A small self-supervised image encoder, trained from scratch: 20400 steps, batches of 512.
Rows from block 9 of a small self-supervised image encoder, named by matrix and row number. Each number is 500 + 25 x the weight over its row's rms, rounded and kept within 0 to 999. All counts start at 0. Numbers have three digits each.
Before each channel's rows are labels from the 100 images, of 14848, where the channel reaches its highest value: "responds to" is what is common among them. Only what is clearly more common there than usual is listed. The data: aerial photos of the United States (SatlasPretrain).
# pw: pointwise conv (model.blocks.9.pw.weight, 192x192x1x1), inputs 96-191

responds to: building
pw.140:501510458465485487489516547519464507525486500497545528414517452506524494564510501490510470506523463499501503470504467491527529542520511489490524552466474505500492497495467483515547446489480480491485532494519530485478527480530466498488485455507505484511489494513520492490505460533521490502

responds to: crop field
pw.104:492468532528512490446503531511477492485470520528523476482474506486539528494596462481504477516468504573487481502507456512475525519490494517492519496498498520485525489515525499502480513534562488515495508536541437461517464463515478500499536490531508508487537459496479514494484516526497496472

responds to: crop field
pw.126:495499498527502509496505510473456507495466495534510519492514494514470511497508507533495493504509452517489473492506469492488506523463528484533520409505464522492477487527503481570523476531477494515465518496502504478521522513478550494501539482516440476490475540545481483489497488488443477504

responds to: crop field
pw.162:504494472512483484513511484519507520487490441506503492477471557500535507462467506509498487489521480568496511504525517527490493512518547436491480547507501477564497537542509535552496504539517511524533541498488488433510496515516466483512503494537511507489511474486475527502499524533526491501

responds to: crop field
pw.116:489496520532552498498452479531497496504484530543497472501520525472483520509545516513485534500491467505495523519496486506488535507482526505481501517492471422573478457510533481513520543474506499474478482518550496494520515478476493518451487527480491481478515495487515505506474512480522505522

responds to: crop field
pw.176:523527534543477477529517525460453502530527440512501527514495513513480537506514506498474495494485515452478483502509468535504526512486490460433472508530496450512471548499481496539487503547456510501473499500514481451528532504487497467497531482510492493465507521496479534513496507517485498499

responds to: building
pw.76:482507457470476522499460521494524510441478514485468490503485502495476441473517478483481479501515499513529483491539521486472510495523500485455509539530520526502481440557478486499536503470492466530563493501514509491549474507501493494472498508525507491491488503502501486498462500538514507478