config = dict(
    arch='convmixer',
    model='self-supervised image encoder',
    dataset='aerial photos of the United States (SatlasPretrain)',
    train_examples=203450,
    image_size=32,
    crop_scale_min=0.3,
    horizontal_flip=True,
    color_jitter=0.6,
    method='moco_v3',
    norm='batchnorm',
    hidden_act='silu',
    patch_size=4,
    depths=[14],
    kernel_size=5,
    widths=[192],
    projector_hidden=1024,
    projector_out=128,
    projector_hidden_layers=1,
    temperature=0.1,
    target_momentum=0.996,
    init='lecun_normal',
    optimizer='soap',
    beta2=0.99,
    learning_rate=0.0035,
    beta1=0.9,
    shampoo_beta=0.95,
    eps=1e-08,
    precondition_frequency=10,
    max_precond_dim=1536,
    merge_dims=True,
    one_sided=False,
    adamw_lr_other_params=0.003,
    max_grad_norm=5.0,
    max_steps=20400,
    batch_size=512,
    epochs=51.3,
    lr_schedule='cosine',
    final_lr_fraction=0.01,
    warmup_steps=4080,
    weight_decay=0.06,
    adamw_weight_decay_other_params=0.05,
)
Rows from block 3, named by matrix and row number. Each number is 200 + 40 x the weight over the matrix's rms, rounded and kept within 0 to 999. All counts start at 0.
# pw: pointwise conv (model.blocks.3.pw.weight, 192x192x1x1), inputs 0-63
pw.3,186,213,194,194,234,164,201,176,236,170,179,183,233,160,187,181,200,196,269,226,165,204,199,193,193,218,88,182,182,208,190,216,182,189,133,196,173,205,192,176,199,181,196,177,195,261,196,255,195,211,246,191,194,168,181,190,215,199,190,251,167,248,202,210
pw.4,182,301,190,229,218,168,183,174,229,170,181,169,163,297,121,235,194,201,219,234,181,219,199,301,180,155,154,178,229,197,200,214,195,238,238,187,221,202,209,161,197,186,235,257,143,212,195,231,177,272,240,193,161,186,216,220,189,164,197,167,186,157,197,142
pw.5,188,200,179,146,211,200,177,192,168,183,175,234,186,183,255,296,191,204,192,200,227,253,176,179,195,194,212,163,158,200,189,212,208,168,209,175,184,191,208,211,200,187,206,218,193,174,190,176,212,314,198,197,162,182,214,180,228,192,206,194,205,209,221,212
pw.6,133,206,234,158,184,231,144,222,225,174,213,252,184,212,201,192,182,226,173,187,214,213,221,176,245,232,196,240,223,197,190,222,202,146,196,181,199,190,216,285,209,178,200,153,250,185,231,177,218,217,180,183,191,208,224,234,181,202,278,192,219,209,168,240
pw.7,230,294,215,169,180,256,139,232,232,193,257,180,213,184,227,188,202,191,303,191,181,250,224,190,170,227,206,187,178,245,228,178,215,183,195,177,190,193,139,214,183,201,161,195,169,239,219,192,186,240,246,166,137,214,209,196,203,193,213,142,203,229,202,233
pw.8,219,287,171,195,155,265,216,259,207,118,169,232,183,128,289,150,197,179,194,163,175,227,207,132,210,180,172,256,176,162,213,193,189,94,187,168,188,175,197,193,193,239,216,230,255,232,168,175,180,283,236,159,159,227,184,168,148,221,231,229,253,219,193,213
pw.9,170,177,199,226,209,221,241,245,153,233,174,220,169,229,168,245,164,194,223,145,218,170,203,87,202,219,225,163,113,186,156,194,182,192,228,220,200,168,289,191,206,172,183,205,194,156,214,208,197,228,103,183,172,230,238,187,135,176,124,302,249,187,176,104
pw.10,305,225,195,225,172,221,214,183,204,219,146,172,225,210,178,205,202,201,172,233,177,197,228,168,180,216,216,206,196,257,196,185,186,196,165,276,232,182,188,222,198,229,234,221,140,138,170,107,192,228,183,173,149,215,154,157,207,155,239,168,209,191,212,203
pw.11,169,212,140,228,199,202,247,206,193,251,188,188,274,230,215,209,188,226,193,187,234,213,206,231,222,194,181,165,183,192,162,133,229,171,181,238,173,150,130,135,195,251,217,216,231,204,199,172,206,197,269,197,168,195,155,90,196,191,166,223,161,105,25,237
pw.12,198,164,179,230,195,163,221,181,199,177,170,155,183,230,180,169,229,119,190,229,229,217,209,169,240,186,170,351,247,173,271,195,168,198,138,196,219,188,153,226,177,204,147,208,171,173,193,190,198,212,230,148,144,141,192,157,220,197,217,206,200,181,270,188
pw.13,172,142,275,207,243,230,221,281,208,106,198,124,170,209,228,190,175,231,219,112,208,171,167,218,282,146,230,267,147,238,131,186,191,169,171,207,68,206,204,161,185,174,214,234,230,243,180,193,207,234,157,214,170,204,118,248,189,207,163,229,206,183,246,159
pw.14,181,252,142,203,191,206,95,194,199,229,242,168,240,256,160,202,179,222,219,192,209,221,150,172,249,164,164,214,156,239,236,209,229,195,186,233,158,218,209,231,220,211,223,220,184,215,138,159,152,225,251,228,153,198,144,174,219,180,179,237,169,224,264,227
pw.15,202,213,205,219,201,200,22,153,157,209,207,236,359,235,168,213,180,219,187,199,227,224,324,189,253,260,183,243,203,216,175,150,233,232,164,229,230,138,137,189,212,158,243,142,157,124,201,144,119,160,213,189,271,253,190,233,253,193,208,176,108,228,203,202
pw.16,193,241,194,199,191,223,205,203,182,200,223,183,304,165,197,217,148,231,222,174,195,222,190,210,188,216,198,217,245,153,246,202,191,165,204,202,183,194,181,243,221,215,188,208,209,228,206,220,204,186,131,168,207,207,181,270,210,183,191,178,112,220,182,202
pw.17,182,205,209,215,159,254,266,173,169,213,237,157,209,249,202,192,188,241,212,201,212,202,221,268,190,218,190,238,195,159,171,191,189,141,166,199,223,230,207,198,187,191,199,192,212,229,212,232,196,178,213,248,199,190,188,185,219,202,172,212,194,133,186,201
pw.18,183,265,205,196,254,186,175,208,227,198,147,204,380,251,209,195,211,242,222,252,199,172,201,193,188,185,249,202,165,276,251,234,206,192,121,218,211,171,163,137,199,185,223,194,130,126,180,167,162,179,188,268,209,375,170,269,165,180,208,186,70,180,158,208
pw.19,190,253,133,171,181,239,240,223,288,240,169,185,199,173,203,210,178,176,152,204,146,214,232,168,193,200,184,212,234,175,170,180,183,176,194,203,224,144,154,174,172,211,161,210,174,215,221,189,199,230,175,217,158,280,162,186,204,189,176,190,244,263,234,178
pw.20,184,170,182,195,282,145,230,183,204,242,149,203,170,231,200,185,104,200,146,134,196,185,233,228,206,250,247,258,198,189,140,175,167,254,164,204,163,203,154,199,144,202,217,223,123,222,210,231,194,185,198,177,164,222,178,194,163,194,212,224,220,268,168,226
pw.21,215,86,243,264,178,221,246,183,244,207,189,210,211,169,167,213,298,337,195,271,189,200,242,163,101,189,107,205,168,227,259,244,253,191,217,180,210,246,156,213,187,149,208,208,257,163,196,232,188,194,203,172,209,236,275,148,202,193,231,144,168,250,246,227
pw.22,176,162,199,223,243,181,196,141,218,227,171,217,206,128,198,214,162,223,251,202,239,183,189,174,151,200,178,185,170,206,165,201,214,135,241,148,213,176,218,195,231,191,66,157,221,199,221,210,207,214,209,178,196,237,213,253,160,192,153,138,161,167,224,242
pw.23,195,190,185,182,171,208,219,174,248,147,197,190,190,253,204,183,217,196,210,225,191,215,206,183,166,172,162,214,240,231,196,192,207,114,190,210,159,203,184,189,204,202,203,107,203,239,193,158,193,192,252,185,213,218,190,213,192,209,176,200,210,205,205,203
pw.24,257,214,239,131,181,178,200,187,177,256,170,180,122,233,222,202,143,186,217,224,201,238,251,197,164,255,219,193,223,217,236,195,125,149,130,211,197,194,191,179,236,188,205,182,214,228,244,205,268,184,176,216,232,192,157,342,202,202,210,220,239,209,279,273
pw.25,246,297,192,174,266,239,235,200,198,175,144,180,167,225,116,209,170,103,234,189,219,189,171,183,290,215,244,325,91,121,149,190,152,166,228,183,157,187,195,208,311,198,197,200,204,219,201,122,227,194,177,195,155,188,189,182,187,200,191,153,204,270,139,207
pw.26,167,207,313,181,205,225,117,121,203,157,136,205,198,198,245,190,218,237,171,206,235,230,227,198,189,226,352,134,291,233,103,220,194,186,232,202,229,202,115,210,185,212,220,211,185,185,231,168,185,189,166,205,187,189,147,141,188,207,180,182,193,263,145,149
pw.27,185,232,247,193,182,183,195,198,173,229,186,228,226,138,161,167,180,189,191,172,230,161,182,167,210,186,250,229,243,229,150,185,222,210,167,197,220,167,145,201,212,179,215,165,193,207,209,206,177,149,198,191,148,271,184,215,160,197,188,171,200,217,232,174
pw.28,177,150,182,198,213,233,155,156,217,213,204,237,211,210,198,193,200,220,183,204,187,186,146,195,189,138,192,191,222,195,241,222,202,221,212,170,229,181,192,218,214,201,184,204,178,152,198,198,209,196,213,227,162,201,145,166,159,178,177,214,202,248,182,205
pw.29,184,205,253,214,178,197,182,198,206,203,143,194,226,269,203,219,157,172,162,188,243,227,154,202,151,202,184,211,202,208,172,205,239,179,188,205,194,214,246,174,193,219,239,216,187,187,207,199,237,194,173,190,196,204,227,168,211,205,201,213,196,170,207,199
pw.30,252,218,192,217,221,213,164,232,205,176,155,214,225,183,208,223,222,199,215,152,224,141,298,204,153,264,225,201,60,251,223,221,226,308,195,219,193,217,118,195,214,269,196,238,164,189,145,169,126,169,159,218,208,199,201,178,218,196,198,133,235,272,208,263
pw.31,155,204,221,85,212,237,221,190,193,196,187,251,199,185,191,199,192,211,186,185,200,186,215,196,189,192,256,210,218,191,172,217,206,156,208,240,198,184,209,237,210,190,248,179,204,204,219,209,192,216,193,193,187,211,243,202,176,90,203,178,205,218,182,197
pw.32,220,226,164,178,228,156,203,199,189,199,208,201,196,274,234,197,189,122,184,299,215,246,164,221,254,187,308,209,134,249,217,184,225,194,263,177,109,232,280,236,160,169,244,179,178,208,192,102,266,169,174,291,246,129,157,174,223,182,148,177,151,145,204,173
pw.33,130,224,207,238,153,243,157,196,248,138,174,207,213,192,168,193,192,190,171,245,153,184,235,205,234,219,187,207,202,179,187,163,189,227,227,192,172,226,237,193,225,210,233,188,211,162,194,172,172,200,262,304,176,164,239,259,169,189,200,218,153,175,195,226
pw.34,214,199,208,165,210,261,224,191,194,210,306,151,179,245,272,188,183,203,185,163,234,191,140,182,119,193,159,183,196,182,282,216,181,143,247,234,190,191,207,170,166,174,190,222,172,245,115,239,180,181,189,132,166,234,239,220,204,228,257,168,208,159,186,162
pw.35,182,179,204,180,181,168,170,205,172,227,162,245,236,203,181,215,179,166,181,216,174,207,141,236,221,194,208,181,197,175,180,223,210,243,176,183,239,253,229,196,245,140,233,209,210,175,159,198,237,163,158,206,255,203,234,266,210,212,216,180,136,247,179,191
pw.36,183,214,152,176,188,212,245,174,260,375,164,161,205,268,143,204,197,242,195,177,186,163,205,165,123,102,195,207,184,184,222,181,258,125,189,210,111,197,244,212,195,148,132,178,230,157,181,242,141,179,167,215,157,182,199,179,155,203,311,194,199,305,217,226
pw.37,214,321,182,226,158,148,211,196,183,251,277,189,187,205,118,208,178,122,139,143,168,197,198,255,186,177,88,331,149,303,57,184,225,200,185,178,203,155,244,113,320,254,173,233,203,265,199,243,197,208,222,170,141,215,203,167,188,202,165,202,158,193,178,224
pw.38,208,243,199,195,183,247,216,254,114,207,211,260,366,270,213,171,205,235,185,268,135,206,220,187,77,136,311,243,155,222,180,231,222,229,320,209,162,181,215,197,178,177,169,159,240,229,224,182,136,182,182,185,107,211,209,141,156,165,223,166,152,287,211,241
pw.39,179,201,220,211,217,118,222,75,144,189,119,187,219,178,170,188,133,169,183,190,294,234,215,205,253,144,282,192,189,255,172,200,188,279,183,237,222,207,203,218,207,176,132,217,192,139,186,149,169,213,206,172,261,206,193,189,230,169,194,239,202,233,198,175
pw.40,180,205,120,178,172,195,203,216,222,189,145,172,174,289,158,195,128,165,199,215,214,217,194,233,204,172,273,168,211,239,189,202,202,254,186,294,135,182,187,221,205,221,166,119,213,202,121,184,196,161,296,169,247,222,253,177,219,206,181,181,189,182,190,159
pw.41,215,240,248,154,179,262,121,223,210,198,199,153,233,241,257,197,216,203,200,199,229,216,158,152,178,192,242,191,218,196,182,149,214,188,215,204,175,205,221,178,218,214,195,210,156,95,0,207,185,224,278,199,168,187,186,163,230,182,211,212,224,183,238,191
pw.42,198,187,168,196,203,222,225,176,194,202,164,206,174,229,206,224,213,203,162,164,198,207,124,254,229,222,166,162,211,141,214,221,197,269,162,227,192,207,132,212,195,175,242,218,227,173,143,242,302,199,126,242,180,220,201,170,173,195,240,205,184,201,154,207
pw.43,214,191,180,181,183,211,179,119,250,194,255,188,189,218,262,166,214,194,212,183,223,189,173,269,224,192,225,218,178,209,213,206,196,155,203,157,186,241,168,206,193,210,244,215,181,322,217,203,218,203,174,155,187,173,151,204,245,204,171,142,213,190,196,264
pw.44,202,164,229,203,244,172,196,246,205,218,190,188,181,168,217,248,202,212,187,218,252,208,188,221,213,195,185,237,196,131,199,192,200,169,228,210,241,202,208,155,192,185,219,1,176,196,196,152,194,177,177,203,164,223,207,195,171,162,219,220,207,141,180,188
pw.45,129,194,163,212,228,195,295,165,207,207,351,177,154,214,194,201,235,232,203,290,197,167,220,288,131,183,252,224,225,176,117,102,160,178,137,229,166,134,283,208,178,179,226,176,247,194,204,224,252,182,177,167,197,231,59,240,179,184,175,214,253,206,219,185
pw.46,172,227,221,165,188,197,209,202,160,170,237,159,204,189,173,183,199,175,257,199,211,155,205,184,188,201,146,200,186,202,139,173,207,196,180,186,159,181,178,200,196,195,287,181,242,152,189,209,233,231,253,135,197,200,215,196,237,214,203,216,200,138,217,219
pw.47,253,219,186,254,245,196,224,167,133,158,155,249,164,211,214,203,183,179,207,198,198,251,198,212,137,216,152,143,199,192,244,187,165,151,219,281,195,212,240,210,183,199,245,130,167,199,149,199,171,214,209,202,171,214,223,167,199,266,182,207,197,237,219,237
pw.48,215,179,172,212,193,214,199,211,214,109,165,155,187,198,195,200,186,176,203,193,213,220,227,211,208,181,171,202,235,188,185,180,215,154,160,215,191,157,212,187,214,211,218,190,313,204,138,189,145,170,296,215,206,161,202,211,235,175,179,188,271,159,202,150
pw.49,194,204,197,200,215,156,214,207,204,219,205,222,202,210,190,193,205,203,192,219,226,162,187,190,210,217,200,180,188,208,208,207,217,148,188,212,218,197,193,239,214,177,179,175,219,194,194,176,215,174,208,203,216,213,178,200,206,197,181,171,199,208,201,158
pw.50,212,224,225,237,130,149,248,296,154,255,193,219,205,210,294,205,177,199,200,180,204,183,187,225,137,185,273,225,200,255,213,166,253,184,136,207,204,213,169,173,194,175,220,128,234,215,204,269,153,118,189,129,203,201,214,168,197,176,237,169,197,167,219,179
pw.51,237,241,253,316,177,178,193,238,177,208,130,216,168,173,240,144,169,220,165,197,233,215,191,254,217,211,187,267,189,168,193,241,174,198,190,175,217,189,278,132,200,234,263,181,216,192,221,198,201,181,213,228,197,270,150,176,204,211,177,160,238,196,189,231
pw.52,223,242,141,204,188,226,233,201,150,9,121,181,206,215,157,213,210,179,285,281,226,182,241,157,159,119,180,230,99,313,221,161,215,213,249,181,228,133,183,167,174,198,188,229,106,166,180,43,140,204,139,168,195,177,311,139,185,200,206,246,209,187,139,243
pw.53,186,317,172,214,189,195,177,111,253,207,206,152,228,268,202,136,284,202,169,236,117,235,217,283,187,201,189,156,181,155,212,207,226,177,189,191,199,196,241,144,207,206,237,141,210,238,214,198,217,183,210,173,176,158,219,173,246,199,264,249,182,212,212,219
pw.54,185,240,203,217,222,239,206,208,282,262,161,100,155,144,184,203,147,180,248,134,212,154,194,162,56,242,243,221,210,287,171,240,164,205,203,199,204,225,123,180,195,265,229,214,304,292,206,159,308,225,148,166,262,201,248,197,200,198,241,203,227,294,219,200
pw.55,178,223,168,184,209,137,259,132,182,200,157,233,118,233,246,198,157,146,193,220,160,217,137,220,122,217,286,253,76,247,195,215,188,191,234,204,216,216,191,197,234,238,184,193,199,153,206,155,221,185,127,74,227,228,164,209,215,202,91,250,288,66,153,233
pw.56,182,203,172,202,251,230,196,174,219,136,181,176,200,206,216,194,178,211,172,184,180,214,222,213,219,168,194,177,191,196,183,198,179,196,211,202,232,184,193,223,189,254,222,216,173,178,187,211,162,216,254,232,218,210,236,184,166,206,167,197,190,225,188,235
pw.57,250,200,176,185,173,155,118,186,231,189,277,220,244,251,183,214,200,218,184,220,194,209,144,241,182,160,154,115,99,206,165,216,181,208,292,195,164,196,180,158,202,147,265,168,157,187,216,271,202,191,118,214,212,270,204,148,200,177,193,171,223,210,242,182
pw.58,175,211,237,216,218,218,227,213,177,212,117,194,245,162,263,179,228,323,259,223,176,231,175,239,59,229,210,108,140,149,250,165,159,173,251,216,149,187,211,233,181,220,167,219,185,210,197,139,200,213,217,259,179,210,178,204,184,182,61,246,148,195,177,180
pw.59,173,187,220,204,144,224,181,212,229,200,240,206,216,183,189,157,161,182,233,252,162,198,226,201,264,183,212,130,136,157,216,242,177,290,176,210,202,188,183,210,286,244,276,217,209,213,168,175,171,173,207,176,199,177,207,246,168,135,219,158,200,198,218,236
pw.60,187,304,161,175,240,179,139,185,153,216,312,248,208,222,207,212,186,345,184,78,196,167,181,210,265,253,192,205,222,241,85,190,255,140,230,188,212,206,204,164,140,233,243,148,211,220,215,131,279,194,210,228,293,153,226,200,221,204,201,193,45,274,221,192
pw.61,203,162,229,217,186,212,249,202,205,217,214,184,221,194,185,184,219,241,234,201,242,189,183,231,193,193,158,201,194,192,190,167,210,185,216,193,174,235,200,214,241,178,184,186,290,207,218,167,223,273,201,183,213,207,236,197,220,197,214,185,199,214,199,206
pw.62,245,253,184,214,131,173,226,163,140,272,228,205,239,117,197,191,234,256,208,182,189,191,166,171,178,281,184,175,227,175,225,148,179,249,256,237,265,240,227,193,229,134,305,229,219,185,121,164,215,245,205,269,164,194,155,171,179,95,164,220,185,194,229,172
pw.63,208,143,123,185,198,185,156,238,196,276,247,198,136,173,205,193,237,185,181,226,226,202,214,179,246,297,208,168,196,134,239,209,256,177,141,179,106,222,189,208,211,209,292,186,189,176,185,220,229,151,313,216,163,206,235,243,195,179,227,167,174,227,184,180
pw.64,260,198,195,166,257,236,194,194,208,201,194,197,200,220,196,192,215,145,135,189,201,231,190,191,180,160,224,180,119,160,178,133,233,122,232,213,155,187,199,194,15,217,229,213,142,194,212,160,200,194,183,214,217,192,216,124,223,173,199,192,219,223,124,201
pw.65,201,203,220,207,218,178,204,223,232,213,194,199,185,235,221,230,209,201,190,201,183,225,190,219,192,204,202,207,214,221,199,200,189,135,188,180,183,200,188,144,200,172,196,194,174,220,190,136,205,236,208,165,191,199,188,212,196,179,235,161,209,155,201,176
pw.66,193,256,182,165,231,184,178,216,164,216,209,120,194,221,90,208,237,232,174,197,181,180,250,162,216,171,147,209,144,153,126,344,296,171,178,171,168,198,191,312,0,204,183,172,195,186,180,120,134,171,183,193,210,246,282,89,214,158,145,218,222,235,231,150
pw.67,190,283,146,208,231,228,184,157,197,258,195,183,158,174,245,169,210,189,266,156,201,136,194,188,221,272,347,200,148,167,198,152,165,130,192,204,135,230,134,244,210,265,270,228,171,196,197,265,254,212,174,66,120,226,202,207,191,176,261,214,205,189,213,210
pw.68,205,158,198,223,235,207,137,224,190,168,148,197,197,231,201,171,234,197,139,199,183,226,160,219,250,199,231,206,159,204,186,263,176,186,200,201,301,202,194,213,200,213,225,189,204,98,211,231,274,199,127,216,92,187,188,235,217,203,207,141,227,102,0,172
pw.69,205,113,143,187,171,222,232,236,128,342,355,109,246,178,176,189,354,262,234,0,224,111,46,199,75,137,185,128,150,220,192,172,153,194,207,241,305,175,176,219,224,247,232,228,80,243,177,166,231,169,177,238,224,156,334,207,196,184,258,207,240,205,176,262
pw.70,179,230,171,192,130,216,223,235,226,194,248,194,228,155,221,214,238,184,233,188,173,188,232,188,242,196,218,266,159,229,202,190,194,133,194,211,206,211,102,200,190,173,246,2,162,221,189,216,201,188,226,194,200,234,174,157,192,194,195,220,235,179,181,169
pw.71,173,208,234,210,197,185,176,198,197,92,235,222,205,221,217,218,126,217,226,255,211,208,290,205,192,105,228,192,167,190,304,188,223,191,271,165,128,149,266,219,199,182,204,248,121,191,195,218,151,199,199,113,228,184,236,221,204,204,155,191,198,207,243,151
pw.72,203,199,208,234,176,205,198,241,216,182,166,180,195,230,223,179,273,178,134,193,166,196,198,185,190,146,202,245,164,190,188,204,163,230,263,164,189,207,188,190,187,191,224,249,221,188,172,178,196,219,226,213,175,219,180,180,195,239,197,192,228,176,193,237
pw.73,145,233,164,208,170,158,201,195,180,207,226,161,109,208,253,190,201,302,181,126,163,191,224,211,55,180,247,108,148,231,168,170,182,170,238,209,231,208,162,197,179,172,206,181,189,184,201,171,198,163,207,182,175,221,227,173,185,191,162,187,252,254,200,233
pw.74,179,234,160,191,254,219,170,220,173,193,178,205,246,180,245,177,190,97,161,175,220,194,168,250,207,203,181,206,170,212,211,179,212,107,188,222,184,260,138,194,172,201,203,188,245,297,182,183,149,263,240,198,223,242,237,177,225,219,196,168,162,173,209,201
pw.75,214,166,138,201,214,221,211,198,166,218,204,205,194,183,212,199,224,197,215,188,219,214,206,220,206,243,166,166,169,160,188,205,208,217,177,171,242,200,209,192,196,213,195,222,118,200,186,213,225,189,194,241,195,148,203,201,226,204,176,174,201,187,162,213
pw.76,200,184,216,223,148,210,238,235,166,266,203,237,211,252,195,231,216,179,185,237,223,185,233,194,161,182,186,266,136,184,179,211,256,194,168,201,210,196,179,188,169,216,187,215,137,262,209,210,234,207,118,187,184,218,165,193,231,205,161,206,249,192,246,169
pw.77,239,175,250,222,215,229,152,187,187,204,214,87,210,206,184,221,226,222,234,159,187,211,207,182,210,234,222,295,147,176,189,203,209,161,151,68,190,185,159,133,155,184,177,202,234,193,221,133,184,212,191,233,142,213,207,188,170,167,200,178,182,218,189,212
pw.78,171,208,225,225,240,204,111,173,178,191,291,181,164,235,168,181,227,155,221,432,166,229,142,244,131,209,180,198,205,228,0,230,219,192,111,227,226,193,224,244,261,159,180,174,116,181,173,242,254,195,207,64,81,179,213,288,193,211,235,189,0,183,280,207
pw.79,234,187,277,188,170,254,78,236,195,214,235,175,191,185,238,185,183,263,246,187,212,214,186,202,183,221,197,148,229,48,197,206,230,151,180,169,189,190,198,182,157,190,218,225,224,186,218,259,209,203,198,211,226,198,218,211,234,195,188,173,238,144,138,204
pw.80,265,153,250,207,188,205,201,238,203,173,237,176,168,146,154,197,249,235,203,187,188,185,206,227,199,220,174,191,143,244,176,230,206,194,226,168,256,200,156,232,243,214,143,206,226,200,216,114,215,223,136,214,167,183,188,206,209,210,137,217,207,191,179,243
pw.81,176,207,217,216,194,219,248,202,225,213,212,214,164,310,179,190,232,193,183,148,213,250,196,232,219,205,148,180,154,228,188,198,187,182,211,219,205,207,174,203,237,232,199,206,218,181,218,225,207,228,206,224,223,138,204,197,209,249,219,200,188,221,214,282
pw.82,218,262,208,178,193,197,224,190,272,188,220,102,172,285,207,287,231,207,200,173,216,222,179,180,195,213,205,169,126,178,283,137,241,231,100,159,179,178,132,125,207,197,237,240,80,258,235,241,158,198,181,218,217,181,179,181,186,207,203,270,128,177,246,204
pw.83,219,237,162,205,214,206,215,254,152,214,240,225,143,264,231,219,190,183,181,172,212,244,247,204,116,157,251,172,125,245,329,177,224,175,185,160,191,239,211,201,194,109,120,248,166,170,181,144,200,203,220,186,164,174,282,209,153,197,306,213,221,158,182,170
pw.84,194,188,212,212,247,221,215,182,221,193,156,182,177,168,180,211,214,212,222,189,212,170,134,214,169,253,195,205,62,264,199,195,194,168,145,184,241,214,149,224,208,185,198,189,176,279,186,197,314,243,30,204,218,168,192,198,219,168,227,238,207,208,163,247
pw.85,192,204,135,189,221,190,244,213,240,199,267,256,185,204,182,183,191,201,236,208,202,197,179,216,64,220,170,180,219,206,239,172,179,183,228,173,166,153,226,209,184,219,196,201,223,213,193,108,168,179,241,249,240,275,133,138,127,206,108,212,190,258,263,192
pw.86,202,201,227,192,203,224,138,214,226,281,182,209,152,185,212,234,157,223,199,162,198,178,276,187,225,175,224,220,108,195,181,202,205,176,297,203,224,190,173,188,209,262,230,225,166,143,177,229,61,222,255,186,212,193,242,215,195,229,191,240,291,237,210,226
pw.87,183,208,153,214,196,184,262,222,174,114,161,213,229,174,216,175,253,192,214,187,194,170,160,160,279,167,214,209,194,236,215,196,230,188,187,184,211,173,168,242,204,226,284,191,134,222,170,185,194,185,221,194,193,177,193,221,170,192,220,197,163,168,194,178
pw.88,204,192,198,233,225,186,250,208,222,226,214,159,198,201,129,195,186,204,256,79,183,177,190,227,170,188,168,246,201,215,149,237,203,151,277,223,173,136,201,217,192,225,237,161,433,219,148,170,213,193,207,188,220,225,247,124,170,190,180,207,221,245,162,204
pw.89,166,215,208,212,236,210,190,255,228,207,222,187,239,196,186,293,206,211,253,194,192,202,212,202,186,213,198,225,233,233,241,158,187,246,210,218,187,214,194,222,210,180,244,87,184,172,229,210,192,177,205,210,178,209,202,159,196,176,232,263,194,146,234,185
pw.90,221,146,203,155,216,178,234,224,233,190,228,213,200,243,209,195,242,204,206,192,174,245,199,271,216,210,229,170,182,200,177,244,184,274,191,206,261,177,221,262,178,221,219,149,183,216,182,230,235,184,217,212,241,199,166,199,171,183,196,170,203,166,162,228
pw.91,183,118,237,243,145,231,180,239,205,182,0,248,201,155,181,193,195,200,223,171,193,152,346,142,280,197,63,209,202,172,208,211,162,178,177,218,208,171,115,241,182,162,278,179,183,172,182,271,195,199,170,165,251,196,261,202,210,194,253,154,188,240,72,231
pw.92,193,180,214,195,222,218,208,208,192,192,221,189,207,222,179,139,180,201,188,189,213,208,189,188,200,187,214,168,143,204,189,200,217,294,215,168,187,190,137,169,172,175,254,209,190,228,217,172,193,184,226,239,129,200,190,179,168,213,203,267,224,161,235,179
pw.93,178,253,214,183,296,188,223,183,193,171,204,162,163,209,197,213,205,198,171,191,258,204,210,190,179,196,206,225,215,222,192,161,327,234,289,198,179,198,225,234,228,175,263,203,229,233,202,195,188,206,187,227,123,230,201,202,167,248,182,244,204,137,172,197
pw.94,207,171,214,216,198,196,199,198,154,292,189,211,236,245,137,172,191,218,196,207,212,202,208,215,196,188,296,220,230,170,146,190,198,209,192,203,170,205,197,217,187,206,214,141,192,208,172,201,201,228,191,217,121,211,147,189,193,202,223,250,198,167,219,178
pw.95,196,174,225,225,182,245,143,258,247,238,214,179,219,184,208,175,108,185,216,137,206,164,243,234,171,212,146,175,176,302,118,160,173,210,207,228,189,181,222,255,148,197,131,201,224,208,221,204,176,196,238,202,176,237,226,140,211,193,176,178,198,200,229,162
pw.96,236,181,184,196,208,171,207,186,231,197,219,192,167,268,184,195,263,179,228,88,188,206,216,149,277,177,239,161,253,216,198,176,230,202,170,177,262,237,162,231,188,253,242,218,160,169,187,169,182,197,186,189,310,169,392,198,236,192,172,215,265,199,203,221
pw.97,150,243,146,209,175,204,244,122,143,216,191,214,118,118,247,261,271,202,212,184,169,193,229,207,234,209,190,213,170,240,241,187,232,145,254,258,173,207,205,182,174,236,241,295,208,206,181,180,147,191,232,261,202,256,180,179,160,211,183,152,194,172,138,188
pw.98,196,119,167,194,183,226,234,252,191,152,136,181,224,204,230,162,164,199,248,198,189,156,266,192,176,207,203,123,148,171,311,205,238,206,199,209,259,191,180,186,208,215,296,168,237,160,164,195,149,220,258,241,172,259,121,179,153,189,225,186,253,89,157,144
pw.99,217,219,247,186,136,220,153,175,193,250,156,219,187,202,209,193,0,226,240,213,173,201,200,187,209,218,214,141,249,160,168,241,200,127,190,204,178,211,117,188,214,191,240,204,150,192,176,233,183,177,194,228,240,202,231,258,203,185,239,186,219,258,187,216
pw.100,210,193,255,188,154,248,201,236,193,239,198,219,112,226,186,187,207,123,276,190,198,211,225,208,228,176,212,210,111,240,194,199,186,258,217,207,235,184,135,140,209,183,167,204,171,223,164,131,206,199,218,198,162,256,212,182,159,183,159,274,184,148,224,214
pw.101,201,158,215,193,242,217,259,182,253,222,159,224,206,226,195,240,256,171,210,183,157,244,217,221,206,189,193,256,193,119,175,195,178,191,171,200,182,220,197,182,175,169,191,172,187,173,199,188,200,217,198,188,154,210,279,201,213,205,165,198,190,166,233,179
pw.102,191,161,210,161,172,210,119,206,206,167,170,183,270,150,162,189,218,217,214,289,212,240,201,190,259,144,211,251,162,128,268,206,176,195,216,200,213,182,174,191,205,218,127,195,209,246,187,226,205,219,196,228,104,211,98,224,204,179,150,198,167,156,194,246
pw.103,195,213,228,180,231,212,224,220,182,197,150,194,172,225,221,219,148,214,195,205,197,217,221,215,208,211,176,223,203,241,212,228,204,173,204,187,199,209,228,240,130,193,217,217,175,204,201,196,245,199,183,201,206,186,209,207,205,195,182,208,225,202,17,201
pw.104,179,193,216,177,207,177,200,209,198,199,201,274,184,242,218,212,184,221,238,236,195,202,229,229,256,232,176,221,211,150,183,239,183,195,181,226,196,192,228,209,169,204,165,219,218,198,182,202,241,198,208,183,274,166,214,204,201,191,233,183,223,204,104,205